config.toml
arch = "vit"
model = "masked image model"
dataset = "retinal OCT scans (Kermany 2017)"
train_examples = 98430
image_size = 64
crop_scale_min = 1
horizontal_flip = false
translate = 0.06
method = "simmim"
mask_ratio = 0.5
loss = "l1"
norm = "rmsnorm"
norm_position = "pre"
hidden_act = "squared_relu"
head_dim = 16
fused_qkv = false
bias = "all"
qk_norm = false
parallel_block = false
moe = "top_k"
drop_path = 0.1
num_experts = 8
moe_every = 1
expert_mlp_ratio = 0.5
experts_per_token = 2
shared_expert = false
patch_size = [8, 8]
conv_stem = false
layers = 12
width = 192
positions = "sincos"
residual_init = "scaled_by_depth"
optimizer = "soap"
beta2 = 0.95
learning_rate = 0.0015
beta1 = 0.95
shampoo_beta = 0.95
eps = 1e-08
precondition_frequency = 16
max_precond_dim = 1024
one_sided = false
adamw_lr_other_params = 0.00099
max_steps = 9500
batch_size = 128
epochs = 12.4
lr_schedule = "cosine"
final_lr_fraction = 0
warmup_steps = 1900
weight_decay = 0.2
adamw_weight_decay_other_params = 0.01
Rows from block 5 of a small masked image model, named by matrix and row number. Rows with one number within an expert belong to one neuron, the router's apart. Each number is 500 + 50 x the weight over its row's rms, rounded and kept within 0 to 999. All counts start at 0. Numbers have three digits each. After the name is the row's rms in percent of the matrix's.
Before each expert's rows are labels from the 100 images, of 14976, where the router gives the expert most weight on average: "patch colour" is the nearest of a few named colours to the mean colour under the peak. Only what is clearly more common there than usual is listed. The data: retinal OCT scans (Kermany 2017).
# router: router (model.blocks.5.mlp.router.weight, 8x192, trained with AdamW), inputs 78-116
# up: expert up (model.blocks.5.mlp.up, 8x96x192), inputs 78-116
# down: expert down (model.blocks.5.mlp.down, 8x192x96, transposed), outputs 78-116

# expert 7
patch colour: grey
router.7 125:489435453519516592505568576483472491482503501495495467536502441506482517492481615518513397429579565394528510445465546
up.0 117:433512529421463443508541521457529573484448523514506426507529478440501426563489521456466499452499583512444477580520535
down.0 113:500461486560482428467457440452456524536426491488474478532470511387577456444467561477513460558553520545483575443538438
up.1 100:505529552538528478481480508458522495484486639433516521548566599437488442438437511525477403470536534504539512524369553
down.1 097:486416460550423440478439549552553429505433524504498468554573488600547515484403517492429578529499488424479580509508374
up.2 101:567499438488520523483519447512466451527489478464586553536392550492403428483448493508465449512485475498540612596436496
down.2 101:553426509483491491554496467484556508492516536452568499496451490553511467383468503461419452533427520528539475521523453
up.3 091:435511475527501509567342454546460504546592468436444497584529471444451553463546447489462572511550468555509419462590443
down.3 104:566529439514477529464582469485441504520477423475485530431487461477534523488452490482466486571517496455436433609487500
up.4 093:493443541461542536418430481525474498459514568449530519393565446514582481484535533425650447417561568552514465507508532
down.4 096:391604567488465490515445511564432447462443575496555558417447494618525454487457486472502485525525481499450471521547508
up.5 084:548469517487429559533488473485456455545516519460542380459399542516447573567450435496523504479530501452575499417559527
down.5 090:470521490537528370536489475620458470436575589523482557498509389574439452562541479576479431556525484452534360525404473
up.6 088:481480408484488572431542506442437471432416501478532487402483505538542504613517445489562512508502522433563535460503429
down.6 091:559580541459555490429526498468514531378514445447533461523540391355445532490516541533431435532572462456477493483462508
up.7 109:461463469455423522365585474486388442423538566530493525488466456525582427453477504491481474549610479496373510530599448
down.7 104:501547548460489443538390573503515544528475473492487499507473578492553543449507515546499382454491481517553396449483426
up.8 080:555472438459446486635508526483519459492544568468578487536600536576453478491501478470392568496544559567502489528473525
down.8 086:468574532481496464465472523514529582498486495504596528544544486551525521485526486501508455615507588527526499488520459
up.9 094:563532572471448526367498570510490520549572566428532490542508438488582507501486422434478482423622507502548545438522500
down.9 106:455526599486531512467452505410525455496542599431489419425498427574483511609530476473507443565456585534576540565529478
up.10 104:507532451544515454420456575498493507470505437525500478428565448504488449563462484445583541549487521594505462572452493
down.10 109:565503539485412572515517606510466473456545649547518542530476524423503482515506508509465483434524615570436501499495523
up.11 106:447495513605481531402458465397427418614542494427460470472526382526489505511461451496525503539504474518564465459538460
down.11 109:533541399419503474529487435522519506473426522508400513439440450473472456443503596429437434486508539487545494523453493
up.12 104:478400557482505472510451419476544439521447501425568451457442495549470551494546541556503425520459548460446602482560477
down.12 105:488559480544533647477556544427493537429476529436445462453504480550496512527451511507583520579522496492540477559491513
up.13 086:514538533494475535539641489491494491563466570544467558459587469537528593520573467501510430456588542553548470499547532
down.13 091:502451550516536460520480521453493540445487558406519522450364510592427467506484546404546522539552495577389457484511581
up.14 103:442526478447506490507536452446422596549537529491493424489463636375572544422418519467480452570545514411523488461522545
down.14 104:554476491543545430525467577494496479391381488559509503468571425533536534592478499534575532468463479449503432540452563
up.15 099:543493472527450480494522522541498521487521539553487553509506483506507523548470592419527519575501461603521413445599459
down.15 104:478580561425513484501524499489521494485464407363398421476477516490518481493515447520498454505519488608580601469531493
up.16 106:495470481450524477466498488464502522490558466459571472476602462472462538400471499451507481515456555501474492448465524
down.16 106:504497437574534483512558482520514564517530536484476507527502572497486473459507535440555477544558541439493492533498533
up.17 112:533498474477496531473541545524516494483526528556504512537657545541589482489449572552510523462642526432479535514330510
down.17 093:494450521443558429510491470470450493452514517489471609614590578618460477550502460496479532429425450631537534499507519
up.18 103:485535521561496482521450438484521521574448443460469552617536456380535469404577589574506460443489507447520476575480501
down.18 102:608515469456503472530509555426393495500424543482488412542587549449500463464571475555516593603574517468490493516381424
up.19 099:421532486470487619511457501584467517519419523487516407481548481528435578501511486453546425395506515491583558466448510
down.19 088:586530464495436492443492450436525493529535544456510552459486433483478482423555471571491454469550538599492480442361522
up.20 084:450571463511517513465377509587436485476561390467505524539504463566428406484516444494478556543618547497522416503527518
down.20 092:496488491575529558512451520477604535510501565479561547490511537473557507455422444479504479571485443475540526526555365
up.21 110:522485473448525466514502511503524535501475569505491531527445427450456437565491502420546402602535441458587549461443454
down.21 094:451464506494544444530457528547540498421517454502518449473423356492421529537588562489564525573526461581432511405543484
up.22 095:493489520499522437527523453571531463429504491437568502458505568461500482586505548395496520554518539459460441445573450
down.22 100:524479496359492570496485484444487435436479550455521462451544514568436419476512502458499547524499450540494549472555520
up.23 097:533540511480566494494486486385481444449466492451546504444486532592445572585558541432536535543487517460496495517500509
down.23 098:406530535513517564455527497506592549531504454460550601429484531545496449483449569527542502437454467490490529432600573
up.24 106:594444600482446589482462493430463532576530512552577481458610483414550503507484524495428470424485547506510529442580502
down.24 107:397487516454501452565459393542493412511556603489435616489497510530383469534434510450464435562518523475464489479491545
up.25 099:524489562500509530544480419589494543555513566500510509513531502527497502512435535419579364456559562465526480494436431
down.25 101:492555466390470541454497593400448522394517480504461489481590427518498533537502528540464554484506492478442476542556453
up.26 097:461513435583499492445529398473519527541552500407513435498484527463480554551516544531515406526523567529511520492622412
down.26 099:575454586529491535514524506497547588469495433547550558504591554468424521462537481558492508566496448376597485488453483
up.27 081:415420493381493494497534476512511474429496494517508437442545421430511469448589413543428512526487468476466434586496438
down.27 087:576479483501532485526483513488474538605501443453391482491352451446514502559472550431496527575495553423532429482494533
up.28 093:601526502390445464521525530489466489469481412544481550440507572524531467454494413597542469388433418565543496543470521
down.28 091:550528520504466479523574475512487560593561467518529557461486520460402500559493537514500427449550543479589446482466485
up.29 094:483451464545511525489545543491488553463473453517531431422518522542494472454541479494479467583537543566546528466499470
down.29 101:461441453476531445574479510561465429580504438515433576494450536572520495552405495444613540476418544424529529577547465
up.30 100:410530555447485492550517508501513540550488529527455492498484566449396462457506459531511525450532509494645506471543519
down.30 102:527416499553431492545508513540490463532564480569577506486526500563564423534500494524487557445540479418486473548580503
up.31 089:431521466533514468426556510493425551470563451552528451462485537502440411453474455539427506503592539579542478486480481
down.31 094:535568555535484561419467495430472495544492477592526486528449515545482587454486464518530480525532618445556509605507494
up.32 101:546464497492497457449542471510538610448566425473520453407555503432523548474536480494549546522500540490415521505497492
down.32 109:468413483462457521516594525624450455504529486456455505477572491499476501538544473478553483419491436491534470571480473
up.33 102:436557553500596445488511511417486494443475583511540616543494493474534588507557605542511502437537522479495435433414483
down.33 105:543546540478466590548576514531508453482556439512538478536501477477524582449502505449566486543571462464493565614478404
up.34 098:429460399544513510494559438535535496450545522503550467482570530523529591501585457435455355448558485525532560535438520
down.34 089:445491565525504497442514446531451553549455498499477468512504559517485430499566451572454568480507585510478439533532374
up.35 104:504446499512487559606546437457507550503501486443496498445538544490497525527525611516533458526479488488491533520518489
down.35 098:550451374491524387419443599489553538464459518469530433442571516453549477449514544535437378477538480506477540469420542
up.36 095:502484504503534491435478454500497554483562485554516426503537498523508576520502434469526477510453452539473523486421566
down.36 095:470578584426514490595544460449530425468555541504473479544506548438374511390586510494499453572546543571618604442489411
up.37 108:501496500472484489482541484497459555539521477504428545472484534460420525503462493531601459534608566555561515466492530
down.37 105:551472561595493509472586477447459494507458494455523557452521528491549490481469486496547621568481485515506423470455477
up.38 105:477532408489486498533521490565543510505498546457540418364437467400391344371400440412451472522547573453478435425433519
down.38 108:476446511491597474361529493483457578445532433502490490344389464430456492471401430444390440413534468496458528462558443
up.39 106:549493501521477501505510454464512488490423540505445434511490536487445571570488484538403468531476401442524537521551448
down.39 096:482420565421556532514473563448525549409417480460482512574427514504459472381485498532520521487509579558475538516449553
up.40 093:548540489422543489464507452510498638445518524447495533522410365510517497535526481504492547537515527422588502468577576
down.40 103:511469551488470384460462481418549476510490476496519547535542441437499561473512359489502569536492511418473526490460468
up.41 086:477402593538470537513577533395514379530489563473464485666555518537610556534442572566530576465523535493434529510500480
down.41 093:504536526498637531444520501604559573452517455474429421565546552541378512548495568497544553540531441557439374455600508
up.42 105:531492473519486485533539550485461492511497472532489482417493464571492528448458499581494430539437528567512502553464472
down.42 107:494489547558415599448503433501525493533497508429467454470523537477480546525448481487609491556475565545464516420435591
up.43 083:376449538483460553541433439487474445481507553459514531471490518597530485489541513512539492523582470564491458508535397
down.43 088:482442478505488455463475442425466532513600390606493458576513444498558493412441526517478449597428503524457464602626466
up.44 105:601469509480456465487485511496501498547534553453543393492534554471498550548472383577507460477538429582575434515558548
down.44 106:427486464452430518490480456530460477563432600474527472511508541473525498536480474497413499470534448434534586491453513
up.45 119:409521506440487484486546503457484625482584613439547434417668519452468555458421484532444471545521531489563624429516508
down.45 111:451511517519571486455464422443499522531438539505571517513453461557567520611508589478540562492456550510492424486539545

# expert 0
patch colour: grey
router.0 114:522544438515509497482543452554477537473419519480427402485534491532432488544487480429485428600469461451412572452567367
up.0 105:516504421439484510481519444526488440470429550562456497540465510472451450454416535508487507530562551559534560471459497
down.0 105:379584502551543539493523453426597464410609411516528514449516535476516391490558520530435403536476506420527471475488521
up.1 109:377579463451460416400550485478565488511473463559579447535530418485431444432545506457505523547429543576502523452515508
down.1 104:506477500507535416480488499513546463533443488445429527504526487416509501454647599523535503505505589460544495394534583
up.2 102:498511510582422500433533562391540505494561470600496517444518488488516573488371487478454537479493403439462531403510505
down.2 096:509524543494530472512493434578514506482547458427603524491445541553464430466620553522526441585533555478515483435445511
up.3 089:457516495599490531481490410547546574498556499520464525566687534568520589543544466496457464477425456529470456511454549
down.3 095:526449607475546422508515467475537542464434394448578528592437506511439528365568579414487479468526546578490514440486585
up.4 099:533430465490395452569628488384520500493446595411493510487411463507443448436445439515531479472493478554442446399578540
down.4 106:537527470514564425434490498509434635526503482574529481471526497475437643529459465479450486554494487422496503540491481
up.5 110:449430583478525436569517383465556504468451527486524499485529492502513539439479421534519471549425567386519481466473547
down.5 108:410576540435430581548523463545544517385471553591492451505550522469481504453518462429420498399584477543493545550455457
up.6 104:597486445378572426533407452495499499470610490528442428440496517567467441455409520452538476570517530470566532447521497
down.6 101:507497521530430457551381479518425448613461487474454486438532390523429494460560508453451499430514498553476517472551566
up.7 108:515457595479484445470472435458518516545504604408561450499432562580454489437398486477492483580478473519513609461591486
down.7 105:466544447399454517459420494501546545426529530506564546395544605485549426500558458580497511498577536519490457542453529
up.8 100:582483402499544481418514542578460551432521487444457528449462604433346518441515446457462541587522519520523470510508585
down.8 091:553499580465379549570528496437572504522550439510439439470484464508556526482444454569488442596556439462546456570490423
up.9 105:420573495424461507501503441511538495460434482464494483494498450523519554424552435544497569535504532405473518511511562
down.9 095:494452406561458414547473437512500464541641463497510463473470569565464534444463482472594501520584542630484532417573473
up.10 084:436554507507540476495528486393493590534526526540443479492400472560549499544478548490516513516567528600504558469529503
down.10 091:528681491515506408435499575548525522555520463497551544559480492456441499416537467522498468580463472491523479427447567
up.11 091:487544544541503450480483538427455471508508434463564506432533491480498465556572510486534426513445498443552406531508511
down.11 096:514466468520526542575493467535485507519465525529461466524507444505499453527509479481392564501492532461530472540543459
up.12 124:398456566483571581510471468515491525493433511501547439477541496494516542503485573445425473518543529425524614469514548
down.12 125:488436573492532448568514491452485551462446448625507577545494501485486502531450480498476522445422473429549356549402503
up.13 098:453471397499534558528485521474481508414440536570460561479496446472433477440538462555525412478555470449458479464480510
down.13 100:527488531564509520512457458529522498631482486550531541563421533436432560470439508446515477525417592484476480496498413
up.14 103:538499480431544540458511480513480554554518587371445361504465539524503381528458520462459512594485596416424487524545595
down.14 103:451484554422502619562493538510545478541456552493586593583492478538428426427485537443554551466494557572487516431529506
up.15 105:440522436425559521425386420438496427468512560483471439530541480473528593511410593485524415443478483439499384508438488
down.15 110:506510512506511534433453466535561549402455396409465455497525471536522590498472586499452538559400553506556633494582551
up.16 096:441532505463551518480508406452502542538530479571587509489552443453481481596552575445481504546579555467491480521627383
down.16 098:530470542490454512494520487459399445546534493520457506432593478447502529427540473523496525432535412473550564493543424
up.17 098:531426448574504502474531503380504459422546600573434529540462512501507439494483449559536520483518465550453511547494487
down.17 092:516557412377470460479506547492522543539520410439458504523503480546525519500527492519476503488437518501499512525484528
up.18 101:507615457564482530459462456553469446472530372442487471491582526489483545550603486599439493498509525590484521378455489
down.18 097:555464489472519498392515479522527524552481599496451549661409447495451457534475460581448464559507544550537453475429617
up.19 116:512370484462464451422525457462400386586505495498575513544558488540469560493574509446516466534529482502599489491535476
down.19 103:584444488541471527519410552495480518539515415495537405442539558536459542498573519592545545475560557482532517525494465
up.20 120:513489453448522481458572472583546540414505542459524531513568513428519472470537470433450454481418499477594526535492537
down.20 121:568482537587486440478460508482467498506533435430522441415480475555488505605504593460531492580550533445529526496497452
up.21 091:477513453598479469419447434485496568463583466556521531521522444577457454496449476454541457403471456459483485530475582
down.21 092:552546505539460499543556431512531473534565524491505451600401544477498461460645561457474528550534558528566524427545495
up.22 132:518545443481436407513516399533577469407502470503495421477515446567503484485550527471453485427491515508538449523500421
down.22 105:503492635460513552498569559461504493553456549516407624551497483456528478442486449646543510461491418566432488449543547
up.23 108:446577464563530486503473502525597507428540452555569474457634477512555489479584557438425456464495505508475468524579485
down.23 102:484490406440493502397366472537452474577504506448503383500505541503458573491436410511526437437503496485502610509426444
up.24 115:497556473510490507396487472525522423548531475503483488476446523623456480525394576566483538508499445526484538452491525
down.24 105:543426491442466537507501445569471542517512540478441470518462453527539562500545471513549418512414559498575446582487573
up.25 116:380557350471437519427458564459515452514503533548504549531495458488436446423423504507438486553488525583455538527444592
down.25 115:522558508506412486494457645495516554478528461476590442542382483422558549531402483498552486440486503472488525535413509
up.26 097:568470495400430501509448520505548515478487518525515540453434548479411463471487458555435454486502390569433434496536503
down.26 098:412527611536540537483470476627494476501521450458528516408471461484482514530433516422464460451493508450532543410565472
up.27 085:547572525442391519470492523532436518485463523358433428451549508514500412478517471485521532568528397557536542578556485
down.27 088:535463482440569493525499501509457475518566506528489569568467465498591432421559439584521545525492500557440498542549611
up.28 108:416426467471606340441482510490496513475487576479582393498462486530471472481552483474533490543470421479456439587516505
down.28 106:411516459524532501474462365541489461516506504560549516536434458516485499536554488495592436525451547390485324511425564
up.29 121:360504484422513439527523546478521500510506590647545446537421458538459403565524549511544471597520510542544463470505493
down.29 115:539545458439465422546482602585448569554568524476391482590456532468496485453478421531392484502533483478504529553490590
up.30 079:521518472447534481455467533459520520497526478488527581496420526488438541525391439455492457604479420537537455501469423
down.30 091:568567593462522447478594556531500489602548481540505534449463582442450538459448516498483481473409484529540446435484503
up.31 093:520444498479584491401481517509566513520503523400535540478651471558504582454521564550476458521491501489534478472446504
down.31 096:459557459493434515497516500558581455438477449588492438636455532510443486479554491499485552490569537496459542475504490
up.32 095:582526466553391552350524386521551440488484536471541531506536503549479516610553484510517519495500529506527533452513490
down.32 095:450498528433502460476404440561427534524493474560531475448609567411542522536476558460523437508549498533588482492509529
up.33 088:429472516429535510476446485529518524381470551551496460522499492504467472380489508510556564556525544463535501525468492
down.33 091:497449494515559505456550535491458423576436504557520472534463587531420494479575514518469605468531483561566404527535511
up.34 108:569555394475467475441543466556500478431516502532516530504526472549384533498541546570484436492460470562451518546446450
down.34 112:420540493433527473505497497445372466446552570489530553547509438485549454530458436425439520478404489414548404481493473
up.35 098:481501437521512422521525469406545495534518546446466562469522539497458441508451533396495458439480564477569488506376467
down.35 105:511490535475590455480503456537458374426438501511501418508429442551455533489448503488498565503493427402430450532598463
up.36 114:380525492556554570461556470622526540474546491635496468525513543492555534511463508442540473569421387538514593485445514
down.36 105:528440519467513569551573381419476478394445472431476449481558528510509506502566517508448578407518474480526454467601432
up.37 096:555465461508504526613515442598517460471533471497489474521470397490471527435457524455527448523490518571561536532461493
down.37 103:469432450411450485495480571461464457509459530518448484483483538475443509315534533497523486516517496510487562546526470
up.38 091:488559503578581479467536558480532567433440477497545440510465558479521458437505432517495524513491413410543543583437477
down.38 094:503434434505546513529527509468525465432538498520466539519493458539528529476542459433468535536607451424414505387493470
up.39 112:501483532540459528467365464567495518501438545569549487538561503473389608482552534479500410514433489571516413487489531
down.39 105:512601486486487520457491532502552501338509471544585462489631486521496497456444619462497525580544502488502536487512452
up.40 094:494567509488452496532441506477573446464503602431486519473492452386496528533557466579511429545513644544494584471556448
down.40 088:504336485470442448517529593489434485595473436502482500457454417441364478523621557544479554504487426494524420538452514
up.41 074:539500446484407531489526483416438490527416471402437488504492534523527610414484447362478527514517490496519509469430429
down.41 086:521506564496487468457475498560554465521485516602559483527455524537488532445567403490565418457528600562551460497412569
up.42 099:547471538502557384573493532613508500483472496468532443478429486488571477503558474419373586578525542527516598542468522
down.42 094:438460423532455601438451443359536533471552415424526426427592556538434510539500601561560527574487501446446562497423509
up.43 095:459564510510462540540493514561429474453533521506399565534448516454392506548531536472523567457496461501476534451504426
down.43 106:464426551476521455429491485533551504493482493537562493487482533442495502470501520552489451598426433505409487538434596
up.44 117:405625453440520495474503594495524541554554461502517420521452466476501545435549452530399486446528532527534453378496517
down.44 109:540479443530543471485582502500574611434466459492527440495499530535519505441410551504483537533558450469530605412407471
up.45 094:530519478463564581441610564386484503465509470458496465360465434490439436504425583564512435516567539500479369437349488
down.45 099:487590528486543499509514366548554613564488551522540468408382452482541492460432430413485588546403514411545602494589468

# expert 5
patch colour: white
router.5 104:516484564544443516514505476445470495499561538459611541488512552485486494464440519444492416499491462556581536611543505
up.0 106:532574572490537494511466416612509483486531351448582486536539557526498581523564498524438483483415523485472494505590490
down.0 102:455551449455503573550646468448536590504540590526469566611485532459536545537423512490486522510452563461508598508485531
up.1 092:404537536451529516545545504462453392486453516534565487463478516474559551511581444528564422510521493476513457467567565
down.1 098:658528550467521437524539462518569522508489549504553533462471602337492463517582540449518568521550471490464515507451536
up.2 096:377542533480484513389486487454462496453409456435537414484512469542458576504522506456483400481481577483554513462392466
down.2 093:508449571604485461509480447498573489548405555443509555490494482535443471508566556550505503529474488548558496374348519
up.3 056:502463555357464500463443486382481435511521388405525542536474562453322578483494455484587412570526572588538524458491473
down.3 061:540524540421535499505406529517496476544498470492522465562467492530485464437522509483561652481516559503524489518570587
up.4 084:471518545431508421523484538509465510426523479452393527451555478485464468484582496539523455547485554451453491528509574
down.4 094:451470447460449500485438547447494523528490402582579460530616476426538508457544424559487534551470455551519600511508494
up.5 089:549530497507479547440480454561508489522458529406434536431465535573430487530539431443522533453536625490481564382513554
down.5 084:532579533552494469490406521399511453547467467472532566532503565526496542471499524501561430479516542574475555509436495
up.6 135:467506466545369594476486518527419472506530427545435555559420507470478511522434476535471508493619486510535471489489524
down.6 109:488511481520457518421506482576412464561453470510543540551452624567453491482508486526511521446445659526528498518473566
up.7 086:487446401486488479544447499463488591409567576396571532477463526504469390488495521549512543529463560516459487508558529
down.7 095:466517504503444487425539491496496475482434452493560522530512451527553431528519488492568479533483413437518433570623394
up.8 143:451525508507413508531580454474492437551557480433482440501575495392393524522509493514429530461527562444492481419564455
down.8 128:541367429544512502450472540500525486511490450558394507541517425485509536510544400516533479529439515472450464448467500
up.9 100:472427449493623496484477553511470483477550508541453576447524524467553371532541602449459582555551477488552556519564487
down.9 106:398452569464467477534429490509438478401456487549438557469476498555441455556560415564451509446530531520488562494525456
up.10 118:462490450480524417441420443537502521465525459543548457358559595475445475485507543456574448508470496493516467630443458
down.10 110:486531563481422576476677582428465456527461512478539562495519335465466449487438396619415560468469503500431472477535543
up.11 104:549495473507476465512492438492453621503542496528557518492536611510541469530486502478572489517481478446561418528518570
down.11 104:453549602462504571516481530520503502489544534449466496521532459442506506474467503486417430475510486529414512467464501
up.12 097:454502466464584572508476635535567466507440516509466434485522463495556553541515570506584451460501524454508475497453425
down.12 095:571529503439513539473563479488490629565539459513507565574457504449538486462554426412506458458465470561546453513550489
up.13 125:503557467564504477391532474498547406420551552553620440527520497525421473451505525466596556549442537502589413500510517
down.13 120:472610444521528471478537473573453491622424558514542467511571526558550513437486459494475466523376435491456431493569508
up.14 094:493526495545621477453501535523518525562507577568465589538606533476488533527534525509607456472526492623566470455404458
down.14 090:508477482502464460504499516506506530531478549489478448553556575630491456549441517413438484480556517539485485584532423
up.15 109:474538468555468502434464400523483587480564426531601569471572487482456471437566474436474443582480493525562459539426492
down.15 104:501418475563495565523502543493481457551422547544562470492469437498537557412523469607518486447518554502526562496530446
up.16 080:388610535375501525475504409500413454492507493537540478516457493528456460497471520485505509423497566468472426548539555
down.16 075:575509429469625451492500537464510524487508488462455443413460539482488530498571537536483467524512447535470466502528332
up.17 099:455506538418482384569449509502442533515503542540467515470551443511430483495454533445570535434462442501467395469527451
down.17 110:548488479412577560425479522506492484540467520490505469433476517485555493496411444496479529575552465473487554518499530
up.18 065:536551431450567455544486542434506544445530547534498451465555446536488499545564549515532496438553516509453395501463453
down.18 079:522562558453468518499564488590462454557451483444503519482540464478515536553524475476473526457469519536469459470481510
up.19 119:492481470474509505472489516514470530376572602495538548468488572452532521454587565566524473524547438450487414510574415
down.19 105:470447503485559461459500523560474485542476486564474497527399504513544489566466449523523552539499535614438541612450563
up.20 106:512489468415532456549526448567510583499506588497417495591532406529517446493491538463479583548465485429434473496535519
down.20 096:446423535535501529444460536506504549492502412530443462575394507532554570465531382476496450535502556418613590521544488
up.21 114:461497500525550498558516461486566456479510492518486497515525492427488507521508530459441434412445466583624491546473464
down.21 099:543489472460462575485519542524506568563399478527506500388611484419469553497599465494477523478568496441420606523573439
up.22 116:462573512527372528567529491498513503466519578487550545528502420519451527473520532493577423491489484543534473538499469
down.22 122:556467480533546491577520466600471482537507454489510467429450474510546451508487553471594569496523546411496514523496510
up.23 114:438565470582416423545561442598498574403506463576525508541479580517460586532446449496546490519492570557545522481517552
down.23 108:501445499430506461488527492490470511585423483404394482482516488481602479444548460591501513437559525509373479480491494
up.24 126:490501490495455462506530458575514639479544590521594404471441500443479385418426517475480486569578544499548510487472487
down.24 121:424467587513504505471495431357527508564574532547518554547501460485503462443543449567462493466500519580521476547513565
up.25 104:505564516529470479436576584510492437511546458534683474488545520524518525415524561530545542601536539509572481549568574
down.25 114:496506524477493515549521471548427482508511465465418509450494544540469589489476555556555438510518498486546455546561399
up.26 098:463490525403447535521509500541513462525507476426439470423417492395533451450461494492484507523593486537472506450457512
down.26 099:479448463448507472573365518475480527475604535518448475495531404493449579529612494488510414566497569523459455509491425
up.27 112:448522537564547554492445525505478539524490587527434568440470554545482581458509543418580490558499470507535525450440475
down.27 112:470527472498473495492523520483501533463527510460456508492509510502469419586433491467419548486471454571444410435546566
up.28 122:435454465459512511494503544514551551418457576492458563514463567432472427359524532394426556537535553489504490521514486
down.28 117:423509506466432442444491479497520455409504583560486427544513552583616515482439473493517521471505463435479536523446486
up.29 098:506529487584476467470460540536524495493575440521501566539435572502458547498561492475469386447532477564509478550536413
down.29 105:443514466472572566588523532611435425482521502551463437535527483494562443499530498531502512436388502480470496398436502
up.30 099:496525526456513559481473530492387448561450563448555456484496528540530463532387555511545459565577502481456532506636543
down.30 098:584476490445562492431462556530570524473531547452487503463537571500558496547606577471493460485577513469532512527421604
up.31 087:530454427431447542497484530590476525507501521434555524519562459464498554470532469426576535435497489582443444483339501
down.31 082:418488468573438453505615641430442585498456461455444485474637495527462498434525527475513476498440533529492438467528408
up.32 094:577534417508424517513456522398452528498508493532522497506490522483437521467492485498496401559472498502453483451573556
down.32 098:450542504456548427515507464533459466529492475521546491459438433507355505465499480547474494507556526497429570501435528
up.33 107:453604527454425542491577455500539520469530501506509532430459438433543404465482456495486584526551465488508472547479574
down.33 101:607427538529585494526434529462509445564405546483541515340445513557566537540465513476512450513466491460533524560472488
up.34 111:443529567482472491481564515519478473522525573527520570459538519437464552478549404461510438584520434453537471437586566
down.34 096:491461531484472492482478509428461421453503527460579529504511524582582475508517489494518531471472515447476482530498545
up.35 069:545566580449498434585424500502473425553553407397406577405511445500481437378447485557563525584538520585498533497538453
down.35 077:496475578549454546488582473537472504544447474545467528460506448457467530575559511440504489521518520354641486512515480
up.36 103:448399442471426449453582540462487512455474532483468490421429547404475383474439414518518473548599452532535482539427528
down.36 112:502586541504515528460462572430449408463500476522471556503627494494483563465577510548428544541560466463455442543536502
up.37 098:499535570468488399490473437548498440437544528428469492472465485486477493472541492472504517495534487542422609571532447
down.37 126:506462497535453485594387511430536465553588464445450550559459478439510504520506478479508486525564461496485562503420476
up.38 102:434464504442441531470391591484496492441503495464478508494484526472504507499465444473570563426457608454554492474575496
down.38 116:465533464504455468445445487431504498448516482551308535509462510558547477493475587478455470498504449456504463428496512
up.39 098:499609504550497514566568568457521448467492517508467441520521464543536483518509435492539504526547443526609542556468445
down.39 086:416450465472572456515465468496510548398510501479590529581636546545483513481607501518516588555521516474366533529522564
up.40 100:584547552416481494580569517475601523450491513600378499489557523427632545542536473410544515405482420536483494555499562
down.40 101:473399418509505604563458548570531549443482511512535550505523526489530433406511512516509577484490402455529566502546453
up.41 106:533515395508524514589495483530499496458493550464475516421490488394475533496483502563493505442443520493490503440480459
down.41 105:474495577515505589464569478488505506563549507599497630497555520480440522516410509497460523495394448561409517612567473
up.42 105:506488539448530449489429458441571524552434473491461515510569471505494427600479563519454524504531455529540500479505519
down.42 108:521620460468502460493481447441532581414540521579425406609502441526485445583558522496519531576472570484523433414464558
up.43 112:484548515506479454427510548439423467542554493485407498475507556568525502509472433538416626477591435491462496547459572
down.43 107:541477457441526430489427445439455418402433486494498481464492536575514391576500513487450528591543496608425516522551497
up.44 086:428459506454489523477479490502559560525485518531438574542427535506565466398623452459537521494609395540447472511522487
down.44 098:485531564462548527438478459554462506460588408446513446516540443484466568476484530432419511465496523568515480476484518
up.45 105:416514537471461510548471372418471510534488515463520518469535544497566553461475592541624490489470540527575436556614464
down.45 111:592472550510528532590616548568518543488457497402477512493471590458495516498506558501558479517523477405465548540446442